config = dict(
    arch='transformer_decoder',
    model='autoregressive pixel model',
    dataset='photos of plants and fungi (iNaturalist)',
    train_examples=45211,
    image_size=16,
    horizontal_flip=True,
    levels_per_channel=6,
    vocab_size=217,
    width=128,
    layers=12,
    norm='layernorm',
    norm_position='pre',
    hidden_act='gelu',
    mlp_ratio=4,
    head_dim=32,
    fused_qkv=False,
    bias='none',
    qk_norm=True,
    parallel_block=False,
    inner_norm=False,
    positions='sincos',
    tie_word_embeddings=False,
    init='torch_default',
    residual_init='zero_last',
    optimizer='adamw',
    learning_rate=0.0022,
    beta1=0.85,
    beta2=0.99,
    eps=1e-08,
    max_steps=12100,
    batch_size=128,
    epochs=34.3,
    lr_schedule='wsd',
    decay_fraction=0.4,
    final_lr_fraction=0.05,
    warmup_steps=600,
    weight_decay=0.1,
)
Rows from block 2, named by matrix and row number. Rows with one number belong to one neuron. Each number is 128 + 32 x the weight over its row's rms, rounded and kept within 0 to 255. All counts start at 0. Numbers have three digits each. After the name is the row's rms in percent of the matrix's.
# fc1: MLP up (model.blocks.2.mlp.fc1.weight, 512x128), inputs 0-127
# fc2: MLP down (model.blocks.2.mlp.fc2.weight, 128x512, transposed), outputs 0-127
fc1.37 097:147164124054130137131138099169089118065131146163161101141114130131106138121147072128163120123109152096131108120101143139166097167190049102152179178144162113148153157132085015146156136165195116130104077104203073153129105137122110116143112138128194095106098193125130104116168152194139143109139081120103105091117059083114145111123094128126179133139138139182123130113112178122118117127104
fc1.38 105:142183116135131124040158119183171148116110139131171087159138086083160118168188100147091150154125130155143124147175109150166094202116158128117131142142101114143152172129150071116106054157136122133155173203161084170149152122162108142143130161147123138147103197111118131122123155101128090104087131122108095075026172103105132114118081148115123105163094144144174105107077128074126067125113
fc1.39 095:124124134140158172132088073194194147099144128110171094096126090096173116159089065170123115147138107116126100130134109132127155099042132147085134126104094096145119088157100104079115124126170147127175084142080139108166141098197137107136165130170158207091194187132166141178131165177140166083090173128092099148103125175158098134119109109131098116132110101068146079121074128090139132139114
fc1.40 119:211163107155136099033137130202168146129114128146140111136154179151140181132092107159145105124098149097183124144132166173119191133159162121152188118081114119145112175113095107115137126132146128086090170112147108095141140054152110081176152139108186155114121176198149122120151070108059135130126123133145150156112125107093106129150186129112123128082112151146097093065069130116074105115105
fc1.41 106:171130127131175090107120107110189097094185153121146126145097138145142110128118045148100087131153141179132135154124175153134117132055115088132109115189185125125132190143116106149188074173158113201156122157090067180125125105130149135225138146124180124110168139125098114110121101106093136152119098128114082099116111114149143102152160054098113129116139113122144103071125104126038095103163
fc1.42 104:215075132104155140120088139194186075152089096130109142103124089128151120146135075202070132115170080120148134189084143173163133104097098057128089155112126112180111131190170046187113122135158102113106078110139112158165149144131111145209146137129098165162164193127141125155131084129087150101133107129109097132116165110101099133125136175111109127137093114126125113103127119094159087128114
fc1.43 114:112140209083153095037182084130176149072085166114162096107114142083158098110164117226127164124141130109148110113132131144068144118047142160103150144104126099118158116196106114129113099155143186166170102219116149145143146127117115116091131145118133165138153104132171081119153149175175131166094167154082088115095138125114158111106131072160104146103107122134116096128092124120125130106095
fc1.44 104:101145156140147146174103161134170142226125102081175164137105114165110137113119135164086118199146183118171138136144176174163126148088166080100138140092156099155143133140136107153153136104096165152142124099090159135202158112090080132164146123141145106110140191125094142116115077080182139162104093132080139116118126162096071153101058131058121084125130105076122081132104130066170101102115
fc1.45 110:119056137167183180156119100140133132152104147175115079130203088142178127160111123142163129144135175146142110185126094121165165151143181100121157189152160064144155131165105131152121083100105091112150071169085116127193136106154128062112126122136170139113088143154097098122095073165132182120156136131144147139165108127105112111118130112142128102119049100106089064111138114051089066146158
fc1.46 087:124139143118196117171100136137105101174089111170145109151142182136149122180083133158168178123092143164140108123160147136180182140159079167136174066102095125139150125091092138072139134186125171078104129126181109059157178102153135116142184106110073184149136112077112103167072147118092133127171135042147123122119162126103179121120114165109077136169111124135126135149103146081124083180131
fc1.47 108:092112119159157156156108133146076126090072101171150169148168126154148124111122140182148073137126170075138112152153135110168142042103193181146184087149162159145090103158106116102152178186168103044101128109111139143164129102181125107111188137106121150137163144102137180145135160124176152143121136132115129088091107094137085094137129133077131100101108139082102141061074085134089108072126
fc1.48 097:159130106127153102137125113162111102127111162126140175166107091120138115121116137156141137143146213091109098147164098156183088181143088113193180151137144114212127147122092116176168161089114163078152091116122090102099150122115074056124119101155162106112111209178080149148163128127173148152087095128109068147141167135115123028159148129092156115140131088132132125124134145085093058122114
fc1.50 112:138150112096165155116099120118214062130172179133104108182115140149118143178145096131197088192142108164119148162120152112154136153055142087142136159101197087122157121174121089161157117137119176103144075180150127068181159172164098101103086188128197106134102110111117119146131132130165151137086075133107097093144121140117167122082092110107085093144112103097092096125111099114097097159109
fc1.51 102:159192142149149134123142187178094149140166193217130120118193148087119109136121044170131119117086178131117089136106105149133085184165114094134141165148170089110196179156116131089152121159144141115143154120054136168152136130141139052130134173132172132138129175127143107113098085168149113139140122127104149116121134145080123115157161087107120092065081144145102072068118097097120099105131
fc1.52 094:125139104039112131127135136154089126087103107156195189129093171098110206121133137157117157105118080128182129148122138172126106170141097090147156082123118162163175171155096150133110163138160156105181078131085160143176152105128139103094135111103092149154156163149048169126154101122049083148182096133128123159073116132144157108089109123115126119159082121145153127105109089127195087161070
fc1.53 103:155111146049170120154086084160178104144074134121145166140150172097128120119121126194122123174114138148051083097125163129160099134110166154172126094087109074144131140160166079157126155161172105161133163188110096089098141141193118116105132164120140144131157120165138105135143139182093172152135119174143104140087091123128084080150122101086122081143033138129166128129068100072183135136139
fc1.54 102:112125124108150085140144123148104134144084128169142121127130142069161156163153075148133149136111098140157108165193163124207104137159131192153158165053124078177163173095097128125132136150182144119134098156173131086077117095174135105139156159142131162136065131140082102136100107149072116113144130147136161159091078114114132128150136089130102103121043154163064066117066078114168133074163
fc1.55 110:137143120134121056163110108174138126124049126126229109146152187083133157125073119176121127089181149093139163219168136130154179091135115153140150122187096111131099156114123137154160092141143109135158167196105084127056171103127149138089098137139089163095154170111136120162107147150083118124169134114158144116112089121134103142116151131082119074163091131083088114144072070106107107127129
fc1.56 101:145108139164130194138167176122121121132103191176154115094113120141104140100151114109099132078144121107202131147151101100146189172106114102165121131138119133154194060111086109168147142169109163142115088120053197122154081175108157088205161076135079123122176149165077123127163111150136140166147095132149075127136129116085155070140102069104121090085120099151147108124164130094150078130103
fc1.57 108:144128081151145150119131125181113083150187170111100153146167215127109205172104145154167122122116137145070097116134153112118126212092112138156192130078163122138138106116138109135164125209131186092092127102127170039108132131139135129186122169129127151146168132130104189105143105134063151152103117171118100140142106111152135108158142083086106117100080092125111089086056116136154114106120
fc1.58 098:183112142199120113120133129128147104163105175096161200132066146182121183140137109159069191134135116102110105123102099143119178160092111093062140136122113125069129110121149114082152157123137101122144120129139138119133116152150120081147161119127082127085202115099121147154125191108143163134112150129068134158116107085045130194090131184141112132160144091093139114108055065061146168135141
fc1.59 098:172138142150121159157137123099149131139093138189100130169107074074143113143123116164129102170153172072110166135109125169077120077093131196143101091102200097074138168176160130098152100143163083120172156116178023156144132090137177134100189114113187105145128103148170113150125143126113133137114178108052120139114094119132138140105132153072132079099119081137128145128128118088165109074093
fc1.60 096:146152153102160110137158178126132155199122136133110140113155175158158168107141110116121201132117091094112138116182123161161130187151126132137147118062135150111117128103179173089135164142117175123137125132096157069107094147126132122139096064184160145093127129137116147156150089178152126136100087140143158026075067083121053115144117071132095102171122124107136097083164151041127144084116
fc1.61 113:143135162098211163159160102144174098158116128125115146140219136100193134164105115160138149129090106118117134137173110163136155146110169128120125165129144128129138086162089093116104129139110147090115081164165192078194149172156082070156115108145144126081130086109150104142094114177168134146073115135098170123139128120085140134097071138088085096136075141126149119126168116094045047171133
fc1.62 100:153122103145163169097145087156141090200105118114140135147109153086146135129108079123179132148165078171176132178152131118160104118071120113125139135149115095143131133131149115090126056193166090156207074139151174127127146108224094159112105106133094194150116185120130148155102111120104144111150112115130131092081143130128162125066086106139111113151101044100114133157176070126112081186134
fc1.63 105:144111068078130133102125149169168085138084168113136139155172144135097166155117067141153147118160173067174156165118110141114156165186086159140119121085082102096173115132137090098160104133101140150128127142127108107151178121170188050118130165154094180143136146128041111132134131142122099155123119108096146056123118124064168131073111092127154125179129064151139138146086155052166106141097
fc1.64 107:207121171156172116096083165184129099114069082115106155064130150129077148131130154172135138146112104134133107123082190185144178171160125043176155134130153073106116097143097162100121145126157213129129188079157108124122083180138137134141162171137166107135099164096125172140108093151162163176161140128115085109101133119159146150114122122140127124057118109103094094094137098079155107123111
fc1.65 102:208153146149103220110126138145184105156156134107145138054135145148101090118135151116135148146129062097149159133191121162142161163108096066149109157164093106114107116080112145149155143120096186103161129127077144108133133175135179146094151118154100146154129156119168100175169128120141151214126084118165089119111120094102130055121072090129047098154098131137137078095165161110127145099122
fc1.66 100:159137118122176117103161121195104112077152120134190155120109167089127172098133079139115100181090088120064108123203189107161147096087136175157111151083098132181161115145153109099149131169212202092128140127156160108131135143124141050153140117169158158165063107138149150142118116158128114128156116148144117162093121142113096100139092124078101089063081137160147139119115105096177152156093
fc1.67 104:154106135165093157191208111180116116092148123133131114104074178068144120116150126139122143177145092108087142127127162166149128171152155141148157101111157116101149102161053156138189134147143169138145118151211069144057108085106119134086177154130159105121168126153110156135160147136117123196141115099081085120101098107086174089120123125142130163099122113113137080106153137130059057066115
fc1.68 104:120155142085144194155172074072173152077150172162141128192112095144155144194142125128147111112134131117085109169192127103154154143103101161087151109142126124180134118127104089166193096127084127126145114220123138136146208113149081098178180105090125163080139076135146111174126097132115144110134099127135144087152118116108117101090097084090065093162115110105122095131075139098159131078150
fc1.69 092:158116138092140146105150045125126117104141066147135167127157151094118128138093093141126173178111121125114114121154154167208155111136132112097167096100097125142115116154095018126102133171123155072215124165189145061143188145105136102181149057128160150099122153093069195161172117131139125108152133123081113123077114114118152119152063123128112115168126135102155126117134174151104116145147
fc1.70 110:135191140180175085158151099146113136115063093151152163131103190129122137111117163125114129138176132064146164157117134135155137169171139158165138070148168121121140070147146130126169080176167150009146112127203124134107157144121133129103115121119141115115124156100106136108125144128127113121120103127102121061139166137106073043120124176132101093097118050121056152138086149095101084139102
fc1.71 117:121203096130165154063111164156131102154132203164131153119183107151158149159125039128104122117110105146118104125098127185120141154115163113123119154095092106161194133186163165093117148143130134087156125151141075204205125126161148107125140102113138119117165157182165134156091106113085158104146147133085152161119075125111162101041130111106143099064087091093094111131082128103127106141151
fc1.72 108:163099144141138101140142130168066111104153144167155125136135054141138190193104120134141124202094177119184117150089130129138148164143168165163143160129205114186139139146137126152114132093148122131070157194154126112158156098186111079134143077133082158110084124141058105124081159126088147116152112155136160100129112112134114104100066131125178101097090080100079095109068154105064114124144
fc1.73 113:105123186125148085116155138178135088151077126102182098127150140094096189149071045125158113099114162166156124160115140143147115175178139165123166149149148132149239132131109130123156154131169106142156156192148097096054139092165150134134094164178144129121139160118075147147142181140077110107114106134099120162106121131071115111121057121122131090114097158123122138141072059115110083130092
fc1.75 094:166154103160116199109108135109130069139136124180166118174187149136207095133103125149152165135095192106086140155154165166152203154148098173107133149149098118123110144149114112088103112111095148093188128162148100119163123165138131076131136151148118176144159106142161066170082108132109124108165162060157142103099134130078081141052098155067146126190148098089108126116160125086087138143114
fc1.76 099:125165178147128073144107126179117083173131109149182117129138147118177152125121103149177143085109123143092107139122142187125140130085129141158138173099090093166147140090130135094110133120164190179133156150079078131148197053086160042106142130109154193094119180114171134140095175114118139144135150126091142208130152147093092098071146053105142137114074139105146129093103166100116097136122
fc1.77 113:140117152138163165147155123169140128135104110168104076172108128112176085151121114161124113206140141109115119136128169157119198125120139191101161145136165068135090130118159148088114107123128121099173073169195088110145170154157109093111104159116134117108141083167131161132125186153131211101124150108106156028122121085149149157093021095112122105126128133128146115109084144093066134083121
fc1.78 110:135184144173155133120105100118123098107111125153167179106062117100111063130129150134152131171120095160165156123151100123079119136099069121139145150104190098112145120151163113095187178178106105127142133124166143158124143206148127144122103154133141130213133157126118101176108166129155151163154092111096044087098130103106176148149101163067105094175127137093145089127132027128117100167081
fc1.79 098:114126138083099135102147117120123125160099102105131134171181185070107145093158096160147177101149133103081118163144100145170121141139074068185197132152121144164131141119139119149124127165117187161119115159117133126143142146130168107122134126128100131135084144123092089126189121156150087182061076187090126097124116080147151073165139132077116131135097070158103060085147086089210084149068
fc1.80 088:129161102086123124170146094143107125143145135158097153076098190104119090146104135168133078129111156128132152126166184138067110124140135173188140140109127164130176146174106132095160100151188179152196099127144135103094122096109192165146140096183186146151155125121148047119118140174086130141101140095106057109115089118031145140145085109111165108162125113123143123063139182112132161136077
fc1.81 117:172067154071115073126091087131127116076126110158153132154111113130181166109161083189150159135133140088131149153101132142101113116169098129159168077148189155089109150180091086127160121132134176147220082140150112105096136102200107118117179104119097144097150120137153105171152156206146156126183101118110104071128104110142102121095144098086107096117118101087141107133157128102190144117053
fc1.82 117:155187160045141098095099196166127102111065138106189119152165127039124147189115128134063132132094173145157119134160138140094110132050143115121172159161149114156132154096111112187171140186129161152159224138129154096119146144114123110144089146142073105113168166171161163146172134132130119124104129129112087122105107118169114143121095127061117092143105145117104107131146086110105094105088
fc1.83 092:162116138166101110106098103156114120178144088165216179160078168142167137111113084156159122098150108115158147124076149135183147141122164067129155122046091137088163136123100099127108150099152137128133134093134105178116120147146127162140137084163106186121146148131039172125123154133136164144132119102089187107093138113068164164098153104128091137118165149082119070097071117164051076121142
fc1.86 111:151107117168147192171090112116168091108167154122138114110106173131124188085139149134084144098142100080089166154172129130089133091062128093110109122180097153097141107122105149144097151123163178095079165190067084151174167168155165125111102062174144136131154161142157129176181161124160182169113104148101093135122119076118137097139092142118128067160088137138142106048101125112089097093122
fc1.87 086:131152137120097085139120065105134116129086090098184199165101136110124124132180100189154140113112150107099120126067129142102159107120110135124147183081154178089199122132130133116164173115162164162140167133146157143141071120121170125147140085162144157086153089111148085212075167168109129145093126140036123180146087139076123182126132149126125094118130121055120084117103131073107121103094
fc1.88 102:170195124106151109129107076144169094120128166084113126072058157183081079153141147142188178163151100124131110166120079097092185156127073135119143137086137081147098117125140068145174138167130092147178102199202045133131110079129078147145181099137122130136145154142110121154148141137137128077137075157131157080111127084128136131124135086112073131169130126125119118144077084112146147124106
fc1.89 115:140098115093142136183140169112194108123159169122101101145159107175117159189125034138104143140155096140133152154086146141111093179089099094127166149084249100142169103149086174146125155136170125172114136099102103125082102134184082123201131141128175088098132111100131166126164149140133173133091105140098106143110082086133137162134138133107095099117132105132072098084092115118156079095145
fc1.90 097:151150147081110125133132107150170100094117070129140113153138149113115152130193098124112133143123193110115107097095164202156111166143173145121163190124157122176160106189154099095114135140160113071142139143141148136108096122102063043079165142151204106126132174155115115108113066176090143114131180125028133152055099157139134124079087115128114118115164088085138127134095146119156140106109
fc1.91 110:176152091086142150162188133101152096066162173188172163178117199162136122127127107115129104083156122097130123133092113159122111144147080159118119121114156092120159090123087104177132148198159112086129170166140096056134121187093119109174178165144110123130145120105110159142196168151139172180120127082135100076094057104103122105170092136067115101103111133131112122104116133123142052117123
fc2.37 098:133096118133091123171151125094132094140188195076116132162099108101084123120191095119089111110152168162161109125081045160114111107200167135127152152109103131125127139142117141160095102106117121102165165144057052133125069121170077181101145176164121111071126142139130181114102170143109147113111107148152137107171112078095105124141088108127170084111148120191194147127157158138167172090111
fc2.38 102:124138098151081137070077104157083056141114062117144100179171157135164167166133164146132120088086147080168143119105192161163147089158114122204186135178133104126100084090080092129196133121143119144119132121139164084115115075147101148101120089112107168169132128099179153105189116110141110075154136146121139137131076121148123137135144141115055096172137114183159157162146123075082113109119
fc2.39 102:132145110201200134096178142080104102188135126120189161171135063182135143131119087111175100109131128101100105076114120112103142130126074161141083129171156095116155132166191144127109110104154153150109067140154040173117055140155150097151126164176157152128137104080125099119137131146162142081110097121102085118097082082128082135131172111148101154102159172094179140150117125116088102152160
fc2.40 115:129180136164190161148183132032124110156113080119116116135130112152162105057192119074140122091117117180207186129122091088109162156127086151086153129113125162117130084115120113145113129122127109150083151136084138130133105075112110183138171156083141165196119112204141145108105108144093097103108101143123039131135161143126141146156162167168116111118150074109145117116098103096103186113127
fc2.41 094:117138145163197137166087137083151094127134115141198145113167059138154189147127133135121096115125164070129084073161155115114115114102100191124101075084112115109098126119134161185165099159153086168086150106125128124143114130056199167073128111122106120208128092127193071069150161135148135078131089130113138180150145116179115170119151156147152131102161082122156129119113104110138094093113
fc2.42 102:124185094089111078066170159082119090175129152123108196153098155101112124099166207083125135137136159147090111162132151094145164190118083114167184126114159147127149122146099152138157114119160131145151066080085155167113119133087140100141131080090120148153110102128123096097184094158172155169091151090124114124173147160124121106115096136165161120072115095098113090181223136142106078102108
fc2.43 108:091072122154047181182102053152148169122139086131087139107126131148059128126109101143146089161157130118174118184129090131172088076159182140189177138129150123128177168097130115137040084119116131087096154149182146193122097133083162125133164091153059140137151111111105152130113151105111083136140119149108079194137150113160146127137103129131098086141095161103097119144146173102127124145151
fc2.44 103:154124141116076089136159171130154087175153079102099132148131148181157146165050169149116189128178133105111103101152156106131175174133160087164089110164120119106112135093117133076095090093142114152070122126115102105138120118056206065141076160115051173172080097123109116090153087149159111140102154131138123182167159143131115127125178104159102107118095123113128113112155173060119172136148
fc2.45 108:154141176140101161187135156070102074160092116139165085115114128093171103144116120084086067123118130188175157128164069150097123197177118153083106126144173143138145129161091126142076132128125068118165183172119144126119124108186151122098177067104119118156121112119107143140055147103156111153148149112111143119119161137114191100126096148119129079137098140157099081091147133184147092225123
fc2.46 086:098100108118143151145142117107139135046137153123062140109167129094097118146141170085118102140167129122139132168139171165140115048126128120151106095103123101139067102155082138143071143115130112098105147162087169163138210077145134143111095141086171117117137161190144093168138160118170145105099118116127138158140097193038065126086116156065183182182141145122089138153126157086140149142166
fc2.47 119:139165179122153144127141109120099055093112129149113128128140078073111119208145078082145170170077135133082117128158112089182162184142117140128122142126127113135151179147112125118079184156175170079176105129112129113125116092075209109121132150113055132087109102163073098141149131137130159138121100118167098091157132131108130118121157208071185133132113161152140142087104139087197126083146
fc2.48 091:148095082124132083160139154165095068188209102053149113128128195140131156100147097111183116134168125132163100131144110146137121116183119048102117122114099121166144101105113178134150126038113144072123100087130120121098111075127086136162108124165104115101124136159105162150132089135161134133149120127099162141140171154108111145196161142129207155143094155105123111090134179134076056174140
fc2.50 118:154103160134193131099097172065175091129121112177121163174165172147185163098152127117132112139104099036112154102133123173112105068110153185088138205102122140109126166116107157125165185097124132122136130143114135083145118123173137141170142170150121132138158148100120099121096094068111148053168143104083097134100108165152158125095137188170094115078099063138125114161152095121158143081167
fc2.51 095:081114163068177137205086090157114143153152153177145149166152131078159171111098112155100099176127169118101080139128112153152137137085146125077146113173101055070131147099120152086155138147148092090149196178195180101129135186114149146119138106091098091097151097116155099098151121132165149115177138118091138098039151103159127136156139171100121104134103116190109105159087136097141139118143
fc2.52 101:100153158152160113096146155106157132150139201142136100159104096132126136100156154134114126105114159141175111119160098134086160119097181173113060094097196139088143101113161130100108117085155096155185096094129089103089053173181047120165139140143108170124141116148103174171094132108098128117085115152110129113142124126080108164170141126170178095077154174076103076082128196158166165112142
fc2.53 101:049109147182078114124179115110117154133062101109150096095088107130144165135162131143142098105163096142119216129095103144111146138138160099111089098085145110112134152149086145107158103106092104164147193117114125148067197129149091093149058174125091146089151091180115111122100163119116148157182144127169167156086150110078149143111146128135135088215184112137087102105141114122152105155187
fc2.54 098:118069122116154124194117096138140141139146118149135133140057234135124088117111181154180113096073071116206101091137156097157122117111161144115116137134111119116135109177093165085139132112100129124157045135107165088116094092061109162098065102141196157118134165155152153105142101116129174122171123122121166125190152202147160127173116110129094121151103124076164128136129113088131136155154
fc2.55 111:113161061167092198148116177066135145097131180166158093174097033086126128080106143076156106115137159162092112195175163154152176104117127118182123126133174137161160074126148171082138117097119116137143151095065142160137136170077117131105194115142117138088159137147129136103095095134138110132145108154175126100179110133141163133102149082102112113075094149063118148120122074132101148123126
fc2.56 108:130147066116099048156162162157162160152135124129025070093104120145103089168138157099059155150105098070096134104156115133137134108126157120136133157099186161068129149123155194105160111110148103130172117149183083104129148105126083174100142118112119198117092130127159093123124147099152116092130132125139161087137125115103122163101079137192193151115112152114188175112140183090150151116099
fc2.57 105:105117125120201245101122096125145069064106077109107165151107152133085091157147149127133062177098163118148130154118176127106130140099137116195151127092114092106058122142164092172084097139115130167222104192100127121166119080096117172089165123114119100120159161108149126150149146119103095143124098131175108124127137146132137090115143101143117123132146109146134106137102098111110177213156
fc2.58 085:115077107103065130134122138156133128093138074079161111151114139181150164139147120162116146182078053107118140065148126114139143114132114123077141148091084126111100134193091162105169183082128102125099143124132169105169136171142083135102145118135099131067184118111145143146121176128187116134152148075162138129090114077150135210119133214120111156139201118128127098137071068091133167152122
fc2.59 089:085105077130115164134125115147086143070080128099113141147174093163089127184102081102137118091071202169129104056117120135104161110128074085153113144065133115130089113099100169129166110077105127118115117158072218079133119108092168171095104147151131158174087154131157141164133082165129167164117131142115127133169115109155130142157107128132154145164177125148170147050200173125128121144133
fc2.60 085:091097176190080153169154090121098084139167098103119094125073098116088132196161121120123108169129115143089147148122148069129135180139146101101157113121147128164119139138090139051138126062100155088160132107153133109107189152155085109132132151157019127139114125076050128143124156098121146134138108118124126190179126127165196100159109150108127153111131160115161170201113145132159101170109
fc2.61 114:134137144193117154156086118125138043028119092099074091084128103141146087154114152189164127129119139204127157141107145116173167162134165096043125144152086140118187145125142121131149080196098145138097124087161202130128131140129151107121109118091166117140081110103062117166102077139087145105101114116101146137139106158100178153159100131107117131170148090136191102133163106134111156125142
fc2.62 106:138151110147042058085173162159163118143173182140163142215119097109134093122155156133125090162124126103152130124110117108128142102155045100156105132109135137169124161138109074144118162169103168151122118149109158027116175120114157084131120124181118155118146090179127134134127110127120169112105136113107163114133183124103122125148175213139054086151098096101110144142125153074127093099082
fc2.63 107:117190147140105122125084157121157093131153178154115080118104088113176119119187103109120146183152100117060164127179130077144147105178125133081150080156142093171089178142083131159098079130179111130136090089046092124127122151213125151179139161131210132137179134120154105130085090089136124127114120130127108199095131149126069086150141107110109116070125117150104121171158162121127152129104
fc2.64 103:135081124095150079091049140102158144108187135164084144092122115138080159138150134082134056179111069150045135136116145110170147157148095119141144124234130121102130117138154099157125117121054087116108092146170154155147134119180141116157174120106129117154148086129111142131112123142167126122179118139132119147077051073177128118143132112148110137145129179140152109195158133128075168071147
fc2.65 108:115111174137158133145119104155121147067120145137116085111110077073112106175135122141077123156166128150154157155137055176125158085169167145087113121084187162084103106096134135106138092139083135093134211115172173161130145110102106130109112164077135115191139170124117090154106089095122116111164116165119159105094196158137151090131125120133181187125130132026117188143105097110164144088097
fc2.66 088:094136138065114136168142081140148091085126094160172102148144140148158151196126128125134107213060076117183065124101145070208139101090126123154084160052093115155119078161073138114126189137155122104190089097081125169175180124126096154101121088152128104099144107108100153137169117144141076116144107126138155147157101139133185119135106132117131141158093136151114182095118140093126161130151
fc2.67 114:144062124093185178094166147102187106205118097114122171130145149143164146191090082113142165125137152095134142130130159149134123100100147134123184093117103092168114131108057123057134127185183125107136105076091101157130118096159116089154143113114133139090224095121167127122117053142144104142099094139101070141122131044169115119140137126140122135182100178113148121157162125144158089112155
fc2.68 114:118173158124192045125188125064081177097126119164133134108135178144153163098121102112154149113129159107138145107125089124092145135116145154076140146197076139110134081096168158132094085167085118136081120188142151121126059114111155081136146147099122127178147065152140124201103111131090153092103157118189154115132124160152114175094110137044101155139150113171158077096175123107112135115141
fc2.69 105:118080132127134117148153172067130144134102213085113157150070164140117098171113140125139105145170139153101129092141103129134110113124100166085025110111174172100119121104152173067110085150147103116180181086151106108116137110184105158113184139179157152078086093132126210146109122162147142118083121133139106116109138070072071193096141121128134186108121162128156122106158107108126092156134
fc2.70 102:142146092126127048125131066119148186139103120126148139090102115185134196142135083127161154099115111151074111130109130100125089092136119109148111126114079123121074218112183107160162116156124112135094207185086101155167104088123132160117064117101204137168111166152117119160080103094099132119114147095147122142115118167122070152127166167154195092115142080168134114154150171142115127187129
fc2.71 115:102124150135155150104160089123154130204060112195094154077154139104070084098112138093111074150144037172163147110159084128135162091175175102114130083122133153185175128111078129121170121149096152131133176063110129095115108094111107108098154124128128127145103111181108137199113124146117097140115114136124167173114129152108137099130141115130152067147122156119152151082190109081131188197155
fc2.72 106:121099156175168151125128089145153121122092157081121077192138196120145151125098124109155117073160116093074140171117098144078145122098144119130148191096192114075075128122108097133147093113103084140162119182141093143124145087194085145127129202141102075112139114138118077160190125104156155175089141126213175163123197122114147109062064144130146101149117107117130114149133121152129120102141
fc2.73 109:170173087103109159131135179075154054202129112137132144172133109162147144102101105112171145144118148113138081140130128130161149134142080198128057142154180096131202097130090107181090109167112056129131081105129146143134122088109089155111158136158073155126170156129145094052168097100129135144065121156124099106121148110142095042110133124109116101148136145134144157075193152142152126144098
fc2.75 092:103127151167065086081136127130098197064173124124107152102110154075131113123145170072162116122119122180182134154133114122094086122192113057139074165122154127164089122142142167133127107164093093162085095140132156122082141119090159135142124130083192108155177143184140144158073119122130094129080130112159162135144135159117118172190116122168132062054159172127122129104089154192125137105148
fc2.76 097:159139107204187121111171103093151047084159150154127103174169122119132133134188160103146065141153090149087157120164111146114160190121115168120130093089120101162156060122168166086121152117110199072167129112156104158146144107190102151098153110116147066123120089126154129123149171118135093143133145113098132046079129120132125110075133055114136127109107099133146126144139095126117163198100
fc2.77 117:120138130162156089143098090053150116137156218119145182107150138098106140122171110127139121099136098173117121187110143080150178108109151080089063150131156092105164170151152105155093119066153138174056113101093141120131055151201100124148144150108125169087143103136110099106128137117133125118151117097092137113103127130142181144136127185205151171068115145108095102159108213122152120110153
fc2.78 109:103162113146148158135126126113088129187121114184070130143119120104057083111117108161069106108124097163156099095132130156117135157114151170130095164152111157084149100137104135129101049098101198101140177088062102080099152142105182150120201137098170081132146071129090162158092158137092131187140130097124125084144164118118152167096169189170161104142160095097126151176142185111148140148097
fc2.79 105:151131106136124126109105118109191096148150138168110112083101133081118132113150077107104168078126135184096134139069131174139139145197162110121052089054109148134154196141152118055110136106110136089114176093141105141129081127156117139125142140142112160121120151154073136211094148128127104115063163142094099109137122179060131154145144165133160178079176173095176154098098187144113146138157
fc2.80 071:092131048053095101131107076142102167089107117099128093142133116119086153107101134135130126100118140140170109072122149108075138161207100083105143126087100162152120109162107188123121068132095120149086120152122157104128095141160158185131087127173146189118151144131134087139092157169135108145146182077131141094178158135166137217148126152145155170117213139117152101086182133143113101160106
fc2.81 114:129117182077118063175120100098147115093126154142172166098126081145069071131168105195139135169122140089098163111071168122126143111123096085131181125139129104156112099217147133123171096148178134113129183136065075126167140128126171188104132088140135174153175124120136079086128121136135079112110105161071139079097142142163111118101163111115090110143119064139099135134133180105141111194151
fc2.82 119:116124171093151151169147181087124154090123156123073172080133075065076145086118159132069075106133165107158118147117063155152104138151171163122191112054127116132100148183094135175110088046151117107139113067139161168139104150113078112135139144154092161169157138116154088061130083213129145129106138136089162141183129124107130146132148165114128109138152156098128130079157116152140131148142
fc2.83 082:125084093087100135118172067179114135144144097096114126185091140110188144142141070171133132130129120116139127088116102112161125100150212109115166128124145130100103191106077180158144145036154103098127153143075180131138119098129137145113017133115090162110071138112151173171128140134142151136123137072115136111191103135088145179162088163169141169153177088104145114107104096138126135103126
fc2.86 112:126082117096161131125116105134160210074113121125099127095073068078107066176127130112091173046155139101159146113149090159167139128087150103159131140139095170204107136116104091142127091134103137159120177140130152050125138108065114082097099091151099107133131114163119113129136126132138109167105172154156096139164110201153155079179105108132124144154121119101222119167103142171167138135140
fc2.87 075:120126104042054153100103110173128133162128090113145121156106142194149167135145111199154125145081108125120138058105160077085123098194110118080124110105129145122116169152084155123150141067107087136120124168096212154167133170156126139103077107115119156101152093136190151160127151151175107138144128084119155146126141164118151205144146183155100103141153124099123085074113074082110130157134
fc2.88 103:133117094132133096160161141106158108110107191096125108151103102141142136141138109086130158136159143177174111110076133126105086127095168078084148162137139142098089176175100148140082094049133159141122038171123141149129164131170060130132090206111186082117147064195134129158075115150099126112105075140141093150108070110205137152111131107179126137094128181125115108140123153140133170127152
fc2.89 117:140123156099169107147104094151177133123098123104108145074157119120149145076135122130123155109087094072137109151141141128155141104125131127125148113142125126112125145089166020151069148126148141122146106086179187112134089070188178147092191142132096147125153189061201114140107148081132111140126129155196091138081082163187101108138172173081163086093155156129159104138152091150087139123166
fc2.90 107:104108101176127173142102132184085151112179117165164165108129134088138076126131081160137123144152070131132143143146121146107081119145109089161117090103101122099156092103110129112111151104062118128180109139199138093096191155149096166214105106186121128136118129109066132140074140119104152050180093131151133110156181136059101132145144105164157184160136116125170197097161093098117167147127
fc2.91 102:120135132115092045121127131127146127178121113153099153135139158186040130055137074135151081167100086087174136179120113123139142118094106116143125117098146119117152132117144123183101178200087103123148184091185135070109150072123149106138060159094141139110177176111121158116153113101123165104127143150084160091072164147183145114142086104178096143150129091132148127164086162152161123121071